python train.py --model="self-supervised image encoder" --image_size=48 --crop_scale_min=0.3 --horizontal_flip=true --translate=0.06 --method="barlow_twins" --widths=[96, 192, 384] --residual_init="none" --beta2=0.98 --eps=1e-08 --steps=9300 --lr_schedule="cosine_restarts" --warmup_steps=460
Rows from block 4, named by matrix and row number. Rows with one number belong to one channel. Each number is 500 + 25 x the weight over its row's rms, rounded and kept within 0 to 999. All counts start at 0. Numbers have three digits each. After the name is the row's rms in percent of the matrix's.
# convs0: first 3x3 conv (model.blocks.4.convs.0.weight, 192x192x3x3), inputs 138-143, a 3x3 kernel for each
# convs1: second 3x3 conv (model.blocks.4.convs.1.weight, 192x192x3x3, transposed), outputs 138-143, a 3x3 kernel for each
convs0.20 103:465477461477512521480499506513534516544536554540507533476462469503492471495508482486490506511486487511527484509498496503507522511524529517499503484499492509514528
convs1.20 084:475485476469493481499526521471441438455453475461462494516488483488460449469465482531507504523515507502522521468463470489454468502468458487488502497494512514503492
convs0.21 098:464448464498481484488480468500514492510476503496529487501475478468499495481515517473426448522510452508507482499464498515482492529506469469510529503461499512495500
convs1.21 095:497521509445468467482507502469499473467466491493437482473477465500538514490486514548516476556519459569527463542511499499477500524488500551504519538485489516521493
convs0.22 097:473490517463488509497480488518497476486458515544504518494508529499468461493508495494444475513514481474507508494486495488474494462469490478487496512533558480430498
convs1.22 094:465450491488489482432472497473524531501460489497485505484503460456501483495525492549496533546512524527528505528529509504496489514490495497495520488508525511489509
convs0.23 101:498495512480480500477481515464456471521470474495495480491498519467494477468483467488492535486491502490516519498500495510482484539494463489508502488468504463446480
convs1.23 095:512518536523511543531529519492527524479475524486468499526551513523551486501491469521540564531512517526504511511473495489483518498493505485451493500484493506526486
convs0.24 095:469457468487493507473494507483482499491503509496497515468469459453482504493542519471458451460488473414533518456474479465472460483508490499485515525487487501484499
convs1.24 102:512522533482510507489502499526537489520501471481478514498493489520511484501493505488483448524502421545505402485469464471469474503468492551517525501484504511472494
convs0.25 102:497492494494490504504497520502513497500473495522513514498489501500471480504492475509495508522514456488520494475477494483503539476531550480504519460476486465445459
convs1.25 103:474474502447473466508498489537529517527499477501499509441463463482487437460461431471465499482488517504496494491499506493503499546499501493497520505531545531533505
convs0.26 104:505516518516484515531510542439465476481477486517482482485477504522515526503491486534484456544512492504499529517503501538498470497480484493503499468468492488487490
convs1.26 087:494499530474490515522514497513485463503486483523503500480474462468489456486503504503513528515506490536503482520510520490509515523512474486487510489517512475499508
convs0.27 100:502502511481476506501488491499535502495506534482450464452453471447442470490502476447470546457470533473497524496520521477453468498478512495487487525517488487478483
convs1.27 085:495476500503495485490485477500510521475477483500486485520511495518508498500506506516551584515538550509530532496505533503499498497510503542530531517532524511490494
convs0.28 101:467477477487495496501515493499481487528535508525523523485481467505506485508511496504519496510501479493479444497514493510511489485499514540539538518524535530528516
convs1.28 102:493503491493508500507523518479447466481461480505510516539508515488458479480469489538527521523508501510514500492474485502461468515476476502500501507508507491496490
convs0.29 097:486483494473468476497493499495470522471494537503510494537517518514501519490505492457451474481519523459536552507494475489473491500546553459466471507484519501504499
convs1.29 113:478505488474488472495509505482471484503486501489508538487485491483492496503483524475474494475486508496525498510503465487468464522489480557534540551550566521525526
convs0.30 099:440473515449482509492490485455452494463444518488491476459467510480501479493484459480496519507540547497556560473506495498453471507491457509506505519511543501484516
convs1.30 100:496483463481470487520539525439506533475494503504494497494537532500532517477478489549492515526506543531550555549544527502504524519507495486446485492472497479498491
convs0.31 102:478489499456482495491488492530480453474473494530475527503501494482448459507504478492478488497487512464511535506510482499474486459471483506494512531542555489484508
convs1.31 101:475452477503503488482505519441479512472447457477484495489520498456499490476510491549519563533535568524550553527531523506477478515494496484481504479506537519487488
convs0.32 095:449460477478487513504472505481498461529509518529476473486494498511490471525550531511443454538523456509572546470504500511479460504519513503496529501516559451446521
convs1.32 105:457475485461484478469493521506545538473479513486478532503501489487520503497512500522465484540511510522522491549533495528499500528511512479489524468484502469450483
convs0.33 100:481486480486497492476487495493489492537520472484492496487474456451522501475492492487479490488513484489507471480498529506478481501513496472491523499450516471477491
convs1.33 108:499499495469501511478509495484502481493521551509462501490501473524530476504501488490499495501474460524481458514471491504508544524519525510496525474418477511496458
convs0.34 099:483482470467490482480483485499477465469549524496498502478522535496503496504484488498498504497486472486472474530527502488476500475486462495470468489515493483540509
convs1.34 094:469484460483508496486515538487521502495486466513517526520498473493495493479473461531489490501490534452467526449475476526508490511514514491493509517480521515502491
convs0.35 101:512525518517548534525544529501492490495501492484484493494503493521550524505542512476527502476519525478544524446535532505536493479532554499503497512522507497485487
convs1.35 102:489511485495514484516529514448415456467460491460480517501468510490454474472434483471475496463465481479510505502514516503479500512496528503479498505497514523512516
convs0.36 103:499478462507479473489485501477511555532493505525500505520499481474523519485515490496482462457507518433516516483467461490486441464479509501488498543488488499468503
convs1.36 106:520510516531526520534547512515518485537507531492463496483494476513521478507487490435466485471468419525472389467429507453505536501483499529478493488466473506471453
convs0.37 114:502496504519503516533515526511495486493482511483487469510477504507501512520515513496491464503501478518510505470473490518498501533527548511538516521512493485459467
convs1.37 092:493509516477502488550546531504491484541516487493496496460471469471495482480473487469483483507501488518505487454464471485494463529496465508507511500511512523523527
convs0.38 099:505492507485475490499503500512488487459477521480521523532537533522496522496513486454484488491515508498547532517494500480479505523531542478466461486480490471475487
convs1.38 117:483511495480497496521531527466476490499492504496507534480479485471488490475460516491483466473487476490508480495488469476465477520490482558535545557557567529528529
convs0.39 095:486495500487495480478473472534494521485473442465481483499554516511503491474469491476540546483496527452461482518533507502494511502511464485480490486469502476488490
convs1.39 105:493471474514493504529528513457479466474526500526531501506490519505534511503514480528514544487502556485500534493512498507473493507538529506502477519472507501476499
convs0.40 099:513532526531560549545568543496497489502498500496531505525527517521537506487503499489510507492524498483475493526555525514539507469519532484494491514508532516496511
convs1.40 096:499513487489504482511521500450410454466423455472469488526514543484456479458435455502499500494481475502506485513522531495478490499474491483473477510498508518520515
convs0.41 097:455456463469466460486485482479473498434436484500485477492446460501500523509502497473441435481468468505496490454412470513507500498497501533531530505526514459472465
convs1.41 083:504503501516513493548539538503532513501512494485517536493499508511485494485461485532519496511520523501505517510542541501531497553509496493496474502534510512536508
convs0.42 099:506501466507489476502502492509485453518465410514451454505481477499489496518507502495466471523471471491452451525543532557538501529499484463444489461475476504472477
convs1.42 110:541542542506500512492497486520467476525502493548517507498473482462478483484499469454442459469493448516534456507482511479465506496504509525505475558548505550534513
convs0.43 102:485468479508523527520510489492501480493513546525505499496503507531506450493503464493473502496474476479510474508473465536519452465490478538510492520508502477479499
convs1.43 083:506523510466491505459496527558486457515488491484486531537482434503468452456474476507498531513516496507519481526479504572511480548525492490506516489517536525536517
convs0.44 101:458471480480473488502498513489473496509501479520501464453462485478502523483492513541524510494483481439450471503503499512505522508497523521515513504491497466464466
convs1.44 115:473474487438457471456451455546505491535487461488489499497491457507508510475471450440476522489505515522514489463479492506513509527508496515520538515535540532541535
convs0.45 098:437451470464489501499484497472454485488457540516453501483489506486479490491491453502517498493539522481557583487497502483522495479508479473493528496503539477472490
convs1.45 112:473474481492505506508528520448494524485498490505513510471506503489506493492497477513477513508505537501523518537526508510504495505470481520498518504525541529527551
convs0.46 106:491483486506505511512499511502467440503534497515496483458456460466480513543519500531517485522501496508495504520495498508503513509468460438441486494496512489509508
convs1.46 102:496498510478512522501516530538498484549515481514520511506507510501496497470464460482500520496503504515506496487493488516531489517518508509512503480471472495481475
convs0.47 097:496506525494511535507503520507502496463476530472499528512501502493499514496480510450456454461498504429442525445474477429489494509501498492461490535508478508472481
convs1.47 111:501521569477484526511516514484504480501495481497490466482479478489518467482524534503496470507496419543479408489459451461490489470473479537526516537543537519507500
convs0.48 096:477463462493492487506514511491437447500500494540525515478472472511518514523536513472482494491490502508527539476477516497495516486503511495485494499512493499510498
convs1.48 100:532541532537540535545534543524510489489489498496504522524527517524517518498490498491498500500501514509504509503535524505500473494468492469488490484501502497501497
convs0.49 099:507498483503485479507489485486473550481510485499520443513511509503474476459484501492504440516493466490482485508518485513504502504504451501496502478478515482512502
convs1.49 115:464503466479489461496490474503537513489495501511513529519489474495510527497464458505498466531495475516476477459521549507523521502513535518526476531499467495513551
convs0.50 104:484479488503508516494496517548533513538559554509525564486479486527517548509519503483477464478476491483500508473470511507524500516480486510507533531520521520522533
convs1.50 100:506474479502498498500500505495489474500490493483461471506508499490519487474502472540538535520519517514504495494471472491485488485483506464471470455449445462448436
convs0.51 102:517510514499486498506493526495521495484493523490466497465452464459458468473483463457467519468469517485512513492504488494459436492470499485500486524523488495488494
convs1.51 093:522494491520508475512513489510506474474467469460470471514499477524509506516504511491532564526544540522532515485482497495503493487499478502526536504547539493486487
convs0.52 101:498490496500504538537522561506513516537494515540517509440455484529528504529547511449454500442515514456553589469454497500513528481520582484477464493479516496490507
convs1.52 091:472485498458476484499514512498476470528519474487498508464469462482478457485488489450472534453498555530562534474493485471472464519491510510511534493530543520517508
convs0.53 105:498487493478482489499473488517524476487488490516445463482494497486456446508537512552479494555516461488539510497490526526494492505508527504487512503539550432409465
convs1.53 095:448466489459473475449466500530542518484458474504503526496488467502507499500519491502449478543489471520487435532526502518492473525504495477489507475491498478438465
convs0.54 103:481475486490488511500497507458484452481510543520472458500506523467503494495541482519513513485487492457527525497498515530513501512495500488513522522529491492462504
convs1.54 110:442467478484520506501525493458506495471462454496482511538529534540544539496488487479487522523509464517527455506506503518493490500476489514504533506499480507472469
convs0.55 098:461463467465479484465456471510513496454470481471489465477484484468524489528553489442442480447494477474534522477499491524465435474484505496503493511486500478481514
convs1.55 097:472528514501524488459514493471510502487490463492464480479473462489499505470476513532500517553544495555543470492483478517505503534517505564538568510522536507493503
convs0.56 101:468466474488500514490492496489490496468460494514519494530482495505479482521504499455445465467471499494491469496464451493487477467497488467496448500515478530504490
convs1.56 104:477499492517541507526523505501527482529526484530523511431430471483499498482490496538505506527528543516527536491475517489511517537521517517542522529550524550571511
convs0.57 104:484483480513511517508501509515495484534497487490498474460473480501507511514532509476497514454481503451465504436451489525534525499485512514515514485475496482476481
convs1.57 100:481486500441462461481483485513483498560521484504494504479487479478483472477476471446484522459504545525543541478486499479487480531508513517504514510518537538540537
convs0.58 103:475486489504497511521514519446502514495500481489499471505516507456463470489483471492497508483446500483474509522475464507492480464479516500486477500522512481471454
convs1.58 112:462457459485485477450461461493515510498488463478531513469472464515494499521514504559547567517510540505508529488511517497510493526534532528542527505525508539558529
convs0.59 098:496481488521513504488494490438449448517509498489517500467473471443487462458508492466453423484502460453508496471468480510478465512523506467466459511472502517533520
convs1.59 095:514528505452480478451470460500500472516496518451423464499505486510529519515519546490478481508502456566525444522506502486467508517451486544521555555494539537534503
convs0.60 095:510508496492485502461461480528546516522504527507504503498499481490482453469449460464480521438478523479496525524516495494467474480469448471481467495497488499493496
convs1.60 101:538513530544520524517528525499490478507477472512517508519528516518518502521496495447490552467516554469507542492469494445471502472519505484469482505528528502511494
convs0.61 096:499494495487494507469463481494509488468506536482474502501509505460473486511524495475476499466493511482520525513515510510503506537499501483491507496509495483488508
convs1.61 094:492471493507488482509517503492485499482483499472481497549554518540537507513533515525547574521529545519527517464469491469462466471482513503508515476490494489476481
convs0.62 101:523517516494497496509522527458409438491423418490455464446447460473470466500491481510509513525507509521531515507471477500466488513489497485477499471476500487491512
convs1.62 095:535517520531509503544518513435469494438448470483472472502517512470483490478473483523505507517504515524520532539518495488468488474479497510484474522500497521534526
convs0.63 103:500493480523538543521531517495531496508500502510528511487513499484508493526551530477519513435457495427454474442461486503537525485495490502490485515520521495480469
convs1.63 108:490497481457475456483499484505476498543504482467470482515505500515489502478458492451495534464498531495516514473483508485482489514512513524489499508516526541530528
convs0.64 098:480478483492509505522533532499486469499495495501512488509505502486503490487514488506487497495502503489520529463449470423473494499532523502497503509523517470478491
convs1.64 091:483492480512521516539534531541533501510503498510513513513505501514491472438419428465493528486513545508524535479485489498482477499498514509491517506516528518518519
convs0.65 099:492479492513523535505486483503509483477505565518502520520505526535505480529533477509449478513458452508524463496455477547523471491495474513513507518521512481466517
convs1.65 081:500498492456474482458485512540503471500503501452458499520462424486475446451489483509503534509516492517507459517477508552505472524525499484494493474501507527517492
convs0.66 095:460456445469482473482480471506474484467475501523515489519503497512497521507511510468453446477455433511502487523509524511513501475498509499495502513527508472483476
convs1.66 094:536540527514515508543527535513516512485481491499522539529541539521512525497484509510512498489493508483484509508547556502519520525496514465478464483518505486507491
convs0.67 102:501483497493485489511501510513468470504438435503476460465443454457448468476462484508500514519514513513528524515490494517479460500458494475470508480470496465456488
convs1.67 091:550550553533517529532509520483490498465471504493483498509507507477484481487481493491492499494487495510497504525489492479459490477483507493484501508505518521536522
convs0.68 103:478475480492485470486484489524494518518515509507506500518488502487463495494507516526500463541512481486493495500482492512482481504510499508482507512487494513502508
convs1.68 117:499502479525518472525487459483501522453490535470499546543537510502481488480498499517513466509480459499487504501537530518513516494489507489521514515521495491517504
convs0.69 100:497486508503497493502520497497460487531518503516494510492484495508485519509499480462467456493470458524521473494470501482497510528516485495486481463482488490475466
convs1.69 121:515537506520545533543551559478499494500520491514482486480467494457478501461452480483481451491506497479540556466491488502506473519499451500500493534542527532537528
convs0.70 095:470455462523489502506510502488533492488487525457525492463473476451488457491523496458417446498510458485531496491460481478452501487499483498501515491478487519529509
convs1.70 096:498523510441475471477505487495539480445465469470442465489497486514535516480477511526490462542501433564526447549524458518481477508486522539515507518463495500499507
convs0.71 097:461467473468457455439441435499504523476478481505513517521517528509482503526523543501508496475450462471439459525504488518499510493512525485484476500492495514512520
convs1.71 097:539520521550531532504489498475495509487515513491537545489462482470447471487487492498488480474479481465470486511521532504502525508515526498526498504536513519523504
convs0.72 102:492490493466452458475461467508502527528512510549519502492491488475469462488481504499505502463470485495483494513522514474494504498487495512529513499503508521525517
convs1.72 101:527519537520498500535514503511504511494468489513519515529534508504505502480458480491514537501505530495495526500507530476493518476509521458447451479494489490531522
convs0.73 094:486495508472465479457458451506550529501480472468493500519531526522511539498478512493533544442495534464451488506506510491514526495499511493485491465467483509496507
convs1.73 091:537536537541527553514508515473477482483517514480523510482457469490466467508501476482476493455466522444458515499510526510507523503517534488509492502519501502495487
convs0.74 105:484480491514503516515507514513512503515482492502506486475473480488496496504516498503483504499495461475495495442438482525534536497524534501514512478474486457436444
convs1.74 096:470480496437455450486490488513507515549524490506507517458472470463476454453455431459477511474504549517530540481490500480493490532508509519507521505521538543544531
convs0.75 096:469469459465462472465481461516520513504490544462504511504510497499552508508543480455455468445516493459528501486486490460450470477536501509482485546526525546520519
convs1.75 109:485505489501519500497538519449508490502478493503472457486502497500517539451444493500487487498498461537526442474489460459468502478487504561526527527470514523510487
convs0.76 095:455443454481484472490501490512459470480491480496492475505498495508482499491477479468475480471471472497504496481489524495511517468511507518509535523521517473509486
convs1.76 095:525526503514515497554537532515517502502500481504511517509512524496477497466457478494506505483499532492509540479531535491516499525487497492504494505535534505527521
convs0.77 099:476493486482478471478466464438509507437491504514458466507493494474453462452437458489488516467468476493480462454459476511474457496498512503518468493528494504517484
convs1.77 097:527530507555562538526532539499504482519529485503551527461446467488456492517519521490500488470486487460484499500520513513548506510525494525559515504564508520535519
convs0.78 104:475484492512530534524530529492475470480499481487493486492494488495513514464487447511504470533510500501502475454459476505500465465467454485506505490498489490481483
convs1.78 097:498513521478492507484496502511489490472484490485494488499495492472478474457460468505490486531492456547509460524491494534485463539515496521525520500511504512515517
convs0.79 101:470484492496506525499489467454456456486487496497504495487489480492497467451458454493486502494481498487481491466463458516503488473486489513501502490489505529530513
convs1.79 094:485496504468481500495502523510485489492484481470504503521519524513499509500505507524533542533516511513498468507486484519477464517486468498494500498494507482481480
convs0.80 098:498490481506494497489496508489532503561472465491493447484471475463492473496507481527491495499565510485529531498460506501501459503544497496465519509484563496464497
convs1.80 114:499503487472508497508545493505509478497490542523458533525535499543542520509504507448456484471466453501487431540491519509496536520474508515468545536478509521527505
convs0.81 097:475468480488488489518510522475451456509503514553523509489482514507518537516529509503455453501475462517541534510480475521502468488501528463484477468499493473485503
convs1.81 095:478505482519560530516532541503515491495488475485508515525525517483483489490471513497499506510517512509532519495518523496517492512499465512517523499550541498539515
convs0.82 098:476463464479463480488474472496518487487456509491525497475471475466494475476514478460445468494501444496513472502473488513457471526488452520513534472463480517481482
convs1.82 097:489510500466480466462502485466534520495493488505454463463471468488524516508493518555516501545515479566535479527491442518505499544498486578542554534506528495504516
convs0.83 101:487479489509531533557583573512513485486511511512520542489501481489477480535547523475527527475511503497515493459475505466523540535558545437434475508513519494487482
convs1.83 087:458463451472487483503509505522506502513496489471478485502501501517512487473449462472481523477492521503517526469466477476465483482485503481471489486487497504501493
convs0.84 099:481483481504518523519525513505504484504510518500515483500497498526531508493499482503503486501504506477471473497499487529519472474484491527530546515514516503494517
convs1.84 093:486494486469489490498520510497438443475452455496494499517493499452444447468474493517509509508489469521509473519497500516467463534498484487488488518523519503507498
convs0.85 102:495510512487473500465469491461488475515520529466477487479486476458459485509521510499506508462469515478512527519528531491492479491469447515519524501521515512504515
convs1.85 091:482468484471476478487486471486484484472478485475496506544553529559533524525529518517554571503514543459482507495492512485497489490508522508508511505512500483470479
convs0.86 098:489474473487501504515517528468461471486475511520497493489467480481478515497544507515473449502480445519542530508452487481498451504496515473509479490530480483481492
convs1.86 094:484506474544584534537552546520517496491484488489540530513527533499470485481455510495500488519509494506518508488507510492510454482475440508524507506550523500537513
convs0.87 099:483481486492504506485495507559541494513558530486527562533542543535540554499491464472474452468455508474475481460502519502525527487452467487489531517524515540532523
convs1.87 097:514489488497494500485478485489476473490452480476433443544548521491513479470475463536545532534527506546522496522494497497488500483475493447465464462463452491479465
convs0.88 103:532545531548576569557571562492491491489489501495491503497500502515533517502534503482526512477530533471547544483539511505524489477524548467479488499493499488470491
convs1.88 102:498511486497512489513524508461424455471459482454478519507472505484456466458434477477479500472471475494510490507520523510481498512492515497480494503504511514509505
convs0.89 100:514500500493488501483497506515564546512483506528522497528518519496504485483495475451470494457490492470493491486498488475469479513503456518528491489471495495475490
convs1.89 101:530519530519496500510514501496530516521491509532516488521537505525546503520495481486497525507503485513486463472433462428476517494513509506463457488483470465492468
convs0.90 100:497511516481479498514501511474534524491467505477466482474456468442450456472490469458465526467494535495520530496507503487468458511494516479490491507520506482468484
convs1.90 101:481475485479481479491483471507517510481485490486486481491496478509501471501503502506536573513530552513528541484487497483478488492495493567556552539548542519507513
convs0.91 101:495495508489485508477478492528497482456481472483463479478476477489461462501492495478479468533488475534521512460471484512496531498503513503498523460480480444407425
convs1.91 094:487483527468460465456468493496521539527483490526509499452470461437485480458492485504459483522500506521503495525517520500512489545527503496510525484498529528515521
convs0.92 095:464454439465468452471477467500505506441477520500462473501488512514490511500493490446421462477448430498479467492480522507496498488510521530518505531545516468497489
convs1.92 089:522515495540537509540539553492523520515515483511539544479493508473455484487466478498509509468497525470492527491528538499528508541520508484503478480542527500525501
convs0.93 101:506516511479463485487477503480483502513429475530464434455443463437433436457464474501499531490496510509517531520509483496439453495426446492502484483480502467453478
convs1.93 090:540535553533510524521510510501518530477449507503490504518518491479494477487481485482501544509506527522515527502461480457451489454480502500465501515509520519549518
convs0.94 102:494483493527507523520500528529489493537506493531513509474477498457496514538541519487484466465502519466526571463476505514497490487488524455456457533515532471469467
convs1.94 090:479487501451478478487503509524492493570535493488493506477478466484485482481481491418483534462517553513534512481484493470477473517492503533510523488510511524517506
convs0.95 099:451475519462474500471496504452476515474464511501470545485499518443457490491540498484475529464472523470517537506481472500471459506466453507505513524514545508474529
convs1.95 105:462484506469505530490519508468516567464450501477482517517531510513498480477493492536535558538524529523540522529515535510488505499477505520463526536524495508486478
convs0.96 097:507507505509492491463490471502465448522495495490546548514502492456510470489521458465463478472505489491535507497485477500466484479487478489484489498502511505541493
convs1.96 104:502538507497509483481514482469499478506458460467439468482489502477510513485483524512501513502526514562543483513533495502471470528475492570513536532463559504504508
convs0.97 098:524487461521485485500498508498524494523521508511491504501476463488503503490539507508476446484512493411553543494467495513484471503513472498471511523508501521500510
convs1.97 109:505512512502519507527536514543539475522516497473458518506496474518527485489484499429462447477487410516502389513491480488507506504480512526479496479454478502456482
convs0.98 100:510502503509511504519526529492498475500477467514516503524529526495494502495479456508494522490512508488516505487456470475499527497542575496509508458467490447437424
convs1.98 101:472476472477488492520514512524507496510505497506504505455480491489502472435440446453468500474493513506514517466470489478473473495487488523514546518535546543541538
convs0.99 093:453434453491491500503503495491524498491494522493531529458451456467503493507545501446421417471484453449506483466460484493456470525507484477499502505465476512500490
convs1.99 095:464492502436463472455493477488526486478470476479437475475477473517542508471473508528485451548505419566521430519476427501483477509482499570519526528493505525504500
convs0.100 097:487485449459483508474488497473466450519508501482484478470493485460528488459510471467440406506513461481529470472481499492495452526525482480504507495446471493490481
convs1.100 113:515539556502531521503523492450505482501531512523452458501484451482496472503510488467463472462445391520493394499487488475474536493535547563531497570461491517490474
convs0.101 099:480463503491468488515500504499473493486468483568515506499488509537503503511529524494474465524496480485522532516485519515461474473505534488487509513519525480474480
convs1.101 103:484495495502527523493496541533552539511507522520522542498481471468479489488505521492473500489501511487514514512520509489496491531509483488494522489524527531529506
convs0.102 104:456459458481471463497477475510490493507471496503511504500462489498482481521521514500478448512509463496512509466485507490489475510488487498514539504498521493475511
convs1.102 099:525508498505484473503484481456493512445461499483488514490501509479507520476498520547519490548512496523500489541530511517518523495496512480494495479478464491484482
convs0.103 094:493488501518509491492503477449481452518493502486529529473471488465510483489541508484445449487506472476524493474483483514489474513498482490498486516476504526528492
convs1.103 096:501524503460490478460497473491506488490476507461418467475483475496532528495498543512499484534520463578541466529524491496463492531466496567525552548483520533525509
convs0.104 105:496489495477459475456465482501495504508466498530482479467460491476470476497502493490495482464468484496497514496497493486485503501465477507529506481487487482484511
convs1.104 097:527519538517504501532520509515519533507464482500506507527555510508512492481454473507529546521523532513510520497498529475498521499512509462441451490517499481518502
convs0.105 096:475488483491488487469492502449498512557495497458502502483478481455545514459503487511475480479536490498501473469496531490468478478509493476496505503475518491499486
convs1.105 115:498505486474525524482532508480499454496508551502441482483520489524524497496479485488508508498474456525488452534493506507513561524513513524499550506425495507505450
convs0.106 099:478464475484464465478481492429465449522517492488468451469477478471492464487508489526520512497489476493533510478472493532512484501480492489505507497514517466440479
convs1.106 099:495513510508517490515527498522535511465446459473475507539549534532544538487501505464486503528508479524508465532518491540508497522498498466459489472455464491479489
convs0.107 100:498494503490458476491496500456482505490461455496451448483458455461451430451487469475485491484485486511509498508501495491489475518463468493519504502520529506485503
convs1.107 096:518514516517514498503512508499515538512466490502500504519543496517528506490469484520535553545525519515496497499494517485508512504499486487473484515541493484524501
convs0.108 095:481480478468461456465469453463524540486498509529513509472449498509468466511465491479462498470447473490454428491476495481467478475503522526524479491510482507513494
convs1.108 091:542526515546534529536538545478487489486504496504532501458458487468443477489457474460481494458490505437475519530518512498539531511547528483512488484540507491538515
convs0.109 101:480471467516478482486477488479486484516458459492509502466479500460524501481523488476462469438499482438519531488471498517482463489443498515488477490459476493444450
convs1.109 096:508531543513521482494530493522523515546535493512495506485480453495490485487477496455489509497525490522520447473474486478497489550506500584527552524488497531503517
convs0.110 097:502490491502504509510538543507505500501507508512462504511502519505473465501530496508483478519486441530564494497467495496448478521541511492506491481515496454471474
convs1.110 105:486505477533558525531541538507539515501511528528521529485486490460489485465474497484459456505497480487530533508478480522497473509507476503499499508525512503520511
convs0.111 098:469453485482470468476492485475473504452452502498501498488432458499501522491498505470446445491479468519491497473424482522518496494502509524535535483515506462473443
convs1.111 087:480487496507506489547544541504530516513531493477507516470471487509501504483459493543511471541537505515502493510535529509524484547494469501491478514532517515533519
convs0.112 105:508494483494471477493494501504546545498466501522489473462418457479498492474476476467455480450507504463482483508483498487474457497496526506525515512505500468455515
convs1.112 094:481461481508478459495501482504528499547502486505499479485494473510526490539497500486497519516510479536494444468444509450527553497505486516486474493536506475476458
convs0.113 100:490494487514492493473495481489490464515500515493517537505512516486516488482526466444453478469507492469537518489460454511470487496515499493477506512509507502515488
convs1.113 111:508533511477500493490530504464491481506474466484462476505505493480491498486499543494491510483503501540540470485523505464453475510463491558513522531503551498503505
convs0.114 101:491495507475490527495491519501517481451457514498499505462444476505509519510498490442429450471496496441453496447479484446450475503492497487496511517502479503500508
convs1.114 104:481487525448455478478491468469514498492494476487460437484472474498529498492515537548528506542521437559507434467443439462501505467478471546538524526544520531516500
convs0.115 104:501501484481483479496490485499472471524570537488500488459475490505526526486479481518517484498492457492470490518530502480471455500485467487476479489490492518558525
convs1.115 096:500493476479508505488501506517520495498500492506508498505510510535563543483500479503512513512499513491478508463471468520534503483500506495499504477469473487481468
convs0.116 100:465479509450477493468489490490466494421406490471518526490441474464467509501506511457456441478482495498485514465452467468501497469485498504516506534532524488483476
convs1.116 089:480479491510521500557544523498517510509497466479512501478482474516479475498462492554531525557543534532516510509531530505522497526489460493489474513556525522552511
convs0.117 097:470475487471499494467461468500512495456494506460506479487495482464515482521542476467444503480502482501547517475490497510455433505485479497509517507511518506498493
convs1.117 105:484533514489520489449503491463517493477479454482447485491493475505526511490489500547500514548533502540527472512502474524510491544520511543531568496498523484469478
convs0.118 095:485459480508486489511505494524430487483468484554526494503497483522497502497486477481472446516510485502521514481472506521532521485525549508532524468471473510492484
convs1.118 100:497528506488495484550536525507516487495502468500483505495487513489514513492483516510497486488502530487521541522547543501491479547484470505482490519536543495539543
convs0.119 106:523511510504490506497482503493513479513534536512520520475461487475463480506507480488499520471477535488515536506491506484470459499464457479505514523524487527513526
convs1.119 100:510485483507509490506517501494489467513495466502498491553540510560541530532523529489524542494519523476497500491478489487505477486511484471493508491511505473468471
convs0.120 098:460447458496482496502494494477493509528524513532544508489462471499496497486484503502503483493480462487457436492478472482484519458492518498516493499532488518532499
convs1.120 096:482494494467479476489480475501497479503486474510523505497487506449443458480462491504506494513509502495497500478487470464470446477472444496509518494515517486510494
convs0.121 103:476489505495504519494473503464482505511516531507494520459444481473468478491474499453454459498486500487491517457443445519479472508452449509512519480451471562541541
convs1.121 103:526519542425429465482475475493493487502507505542515499489498494489528484508526508535535547506536523518537517534486483468470486519526505515503504501518532453467462
convs0.122 100:477470482480481488482481486432447487457454479472487478485459479467449449487482471510502525511499503503499490511497493497492503463477509487496479508506484529530516
convs1.122 110:498501505507497480535519503476502530482494507498525530484469469449447463469466511506502513514505530515520555483504500463478470465475470485495510497511522539552530
convs0.123 096:483472483506490487511508504491426497489483497538526472499487494530527518497486484466458433476497485490490522485475492533521515476516546504527517454463477514506469
convs1.123 094:511532518497499489555545537508512499528526488508490513486491500498516514493469496519507500503526545508517525496533512492507483537485475500475470513518534487527532
convs0.124 099:511490488496469468507509491512458491533529482546528483489480490562536501508519490474480468494504490495524536493459487493488479461487525481464467500521500513502487
convs1.124 106:522537498531529496522526541501505487543539492516490509466483497450486514483475513467477484474496529508531528450505504491524501561507463505505508504528522505522527
convs0.125 100:476494486498500500485483488528547519545528506537540523512508503504499503507511497534478454482473477468495485516592521479501489482483451486483512511517532527525537
convs1.125 109:483495486481502493472494483509483474479437434478457457528507515521499517474437437483486514513501499489481476460484496464484502467473495497476486520505514546525534
convs0.126 101:484484479466454464504477487514501494503438474510465472472419478454440457491513504502485475500494476486528520479495510502494482503497492516516528508486512495452495
convs1.126 091:518507517505489476523504494477487509470448494489498527516527525491497513506494517529519503534507479540513474517500512495500512485486506477475481476492483493500498
convs0.127 104:486473477502487488478471473517474462493479453447458489462471477457478477499501492464479490489486492495504501450457471509501500483472488509503503498504487406399416
convs1.127 091:501501531483481485457463489509527530541509477532506503466483482473487479467491486488465479511510480534508465507502511508515495553527516497498506500482516534519524
convs0.128 096:486486494485494496515511512501497489546537536513528524501479494470484478475470481481463473484504482473451458469477491475499507508459449496500496464433451549534519
convs1.128 098:505514522444450481464472463525513484501518514522510499449468472474494467475490472506505521492486500489497526515511497486498483505517513503481482521501503440445465
convs0.129 096:497510508485485500447451460505535531491494486512491475510518518475488517501490502486518519448482512461457489496487497500514518467494535480496493490493488490480506
convs1.129 094:539533530550541554504509527477484490497523504484526530481456468491462464526509484476463463455458472453454464500504516498488508495507519491513494506532513506497493
convs0.130 094:479471482509512513471500488470496502514502519466536538474480491450502482488535487468431432466483467461535481478466465483452461483510500487488486499473495484508505
convs1.130 098:496519502472497484462502479495532485496481474485446495503508509517531511477478514528494468544516447570537439526503445477454481500471505554489503505471523518491491
convs0.131 100:494490497488484479504502493489516530517492492465503487520513472532510470443468519552515467521531535481478511522490480470504473488480466471489516449502554530500432
convs1.131 110:459463453503477481493491489509497477456484510482515530477484450470486489489512476546487475554469492520480521546506515535522511505490516505502476507493447428461526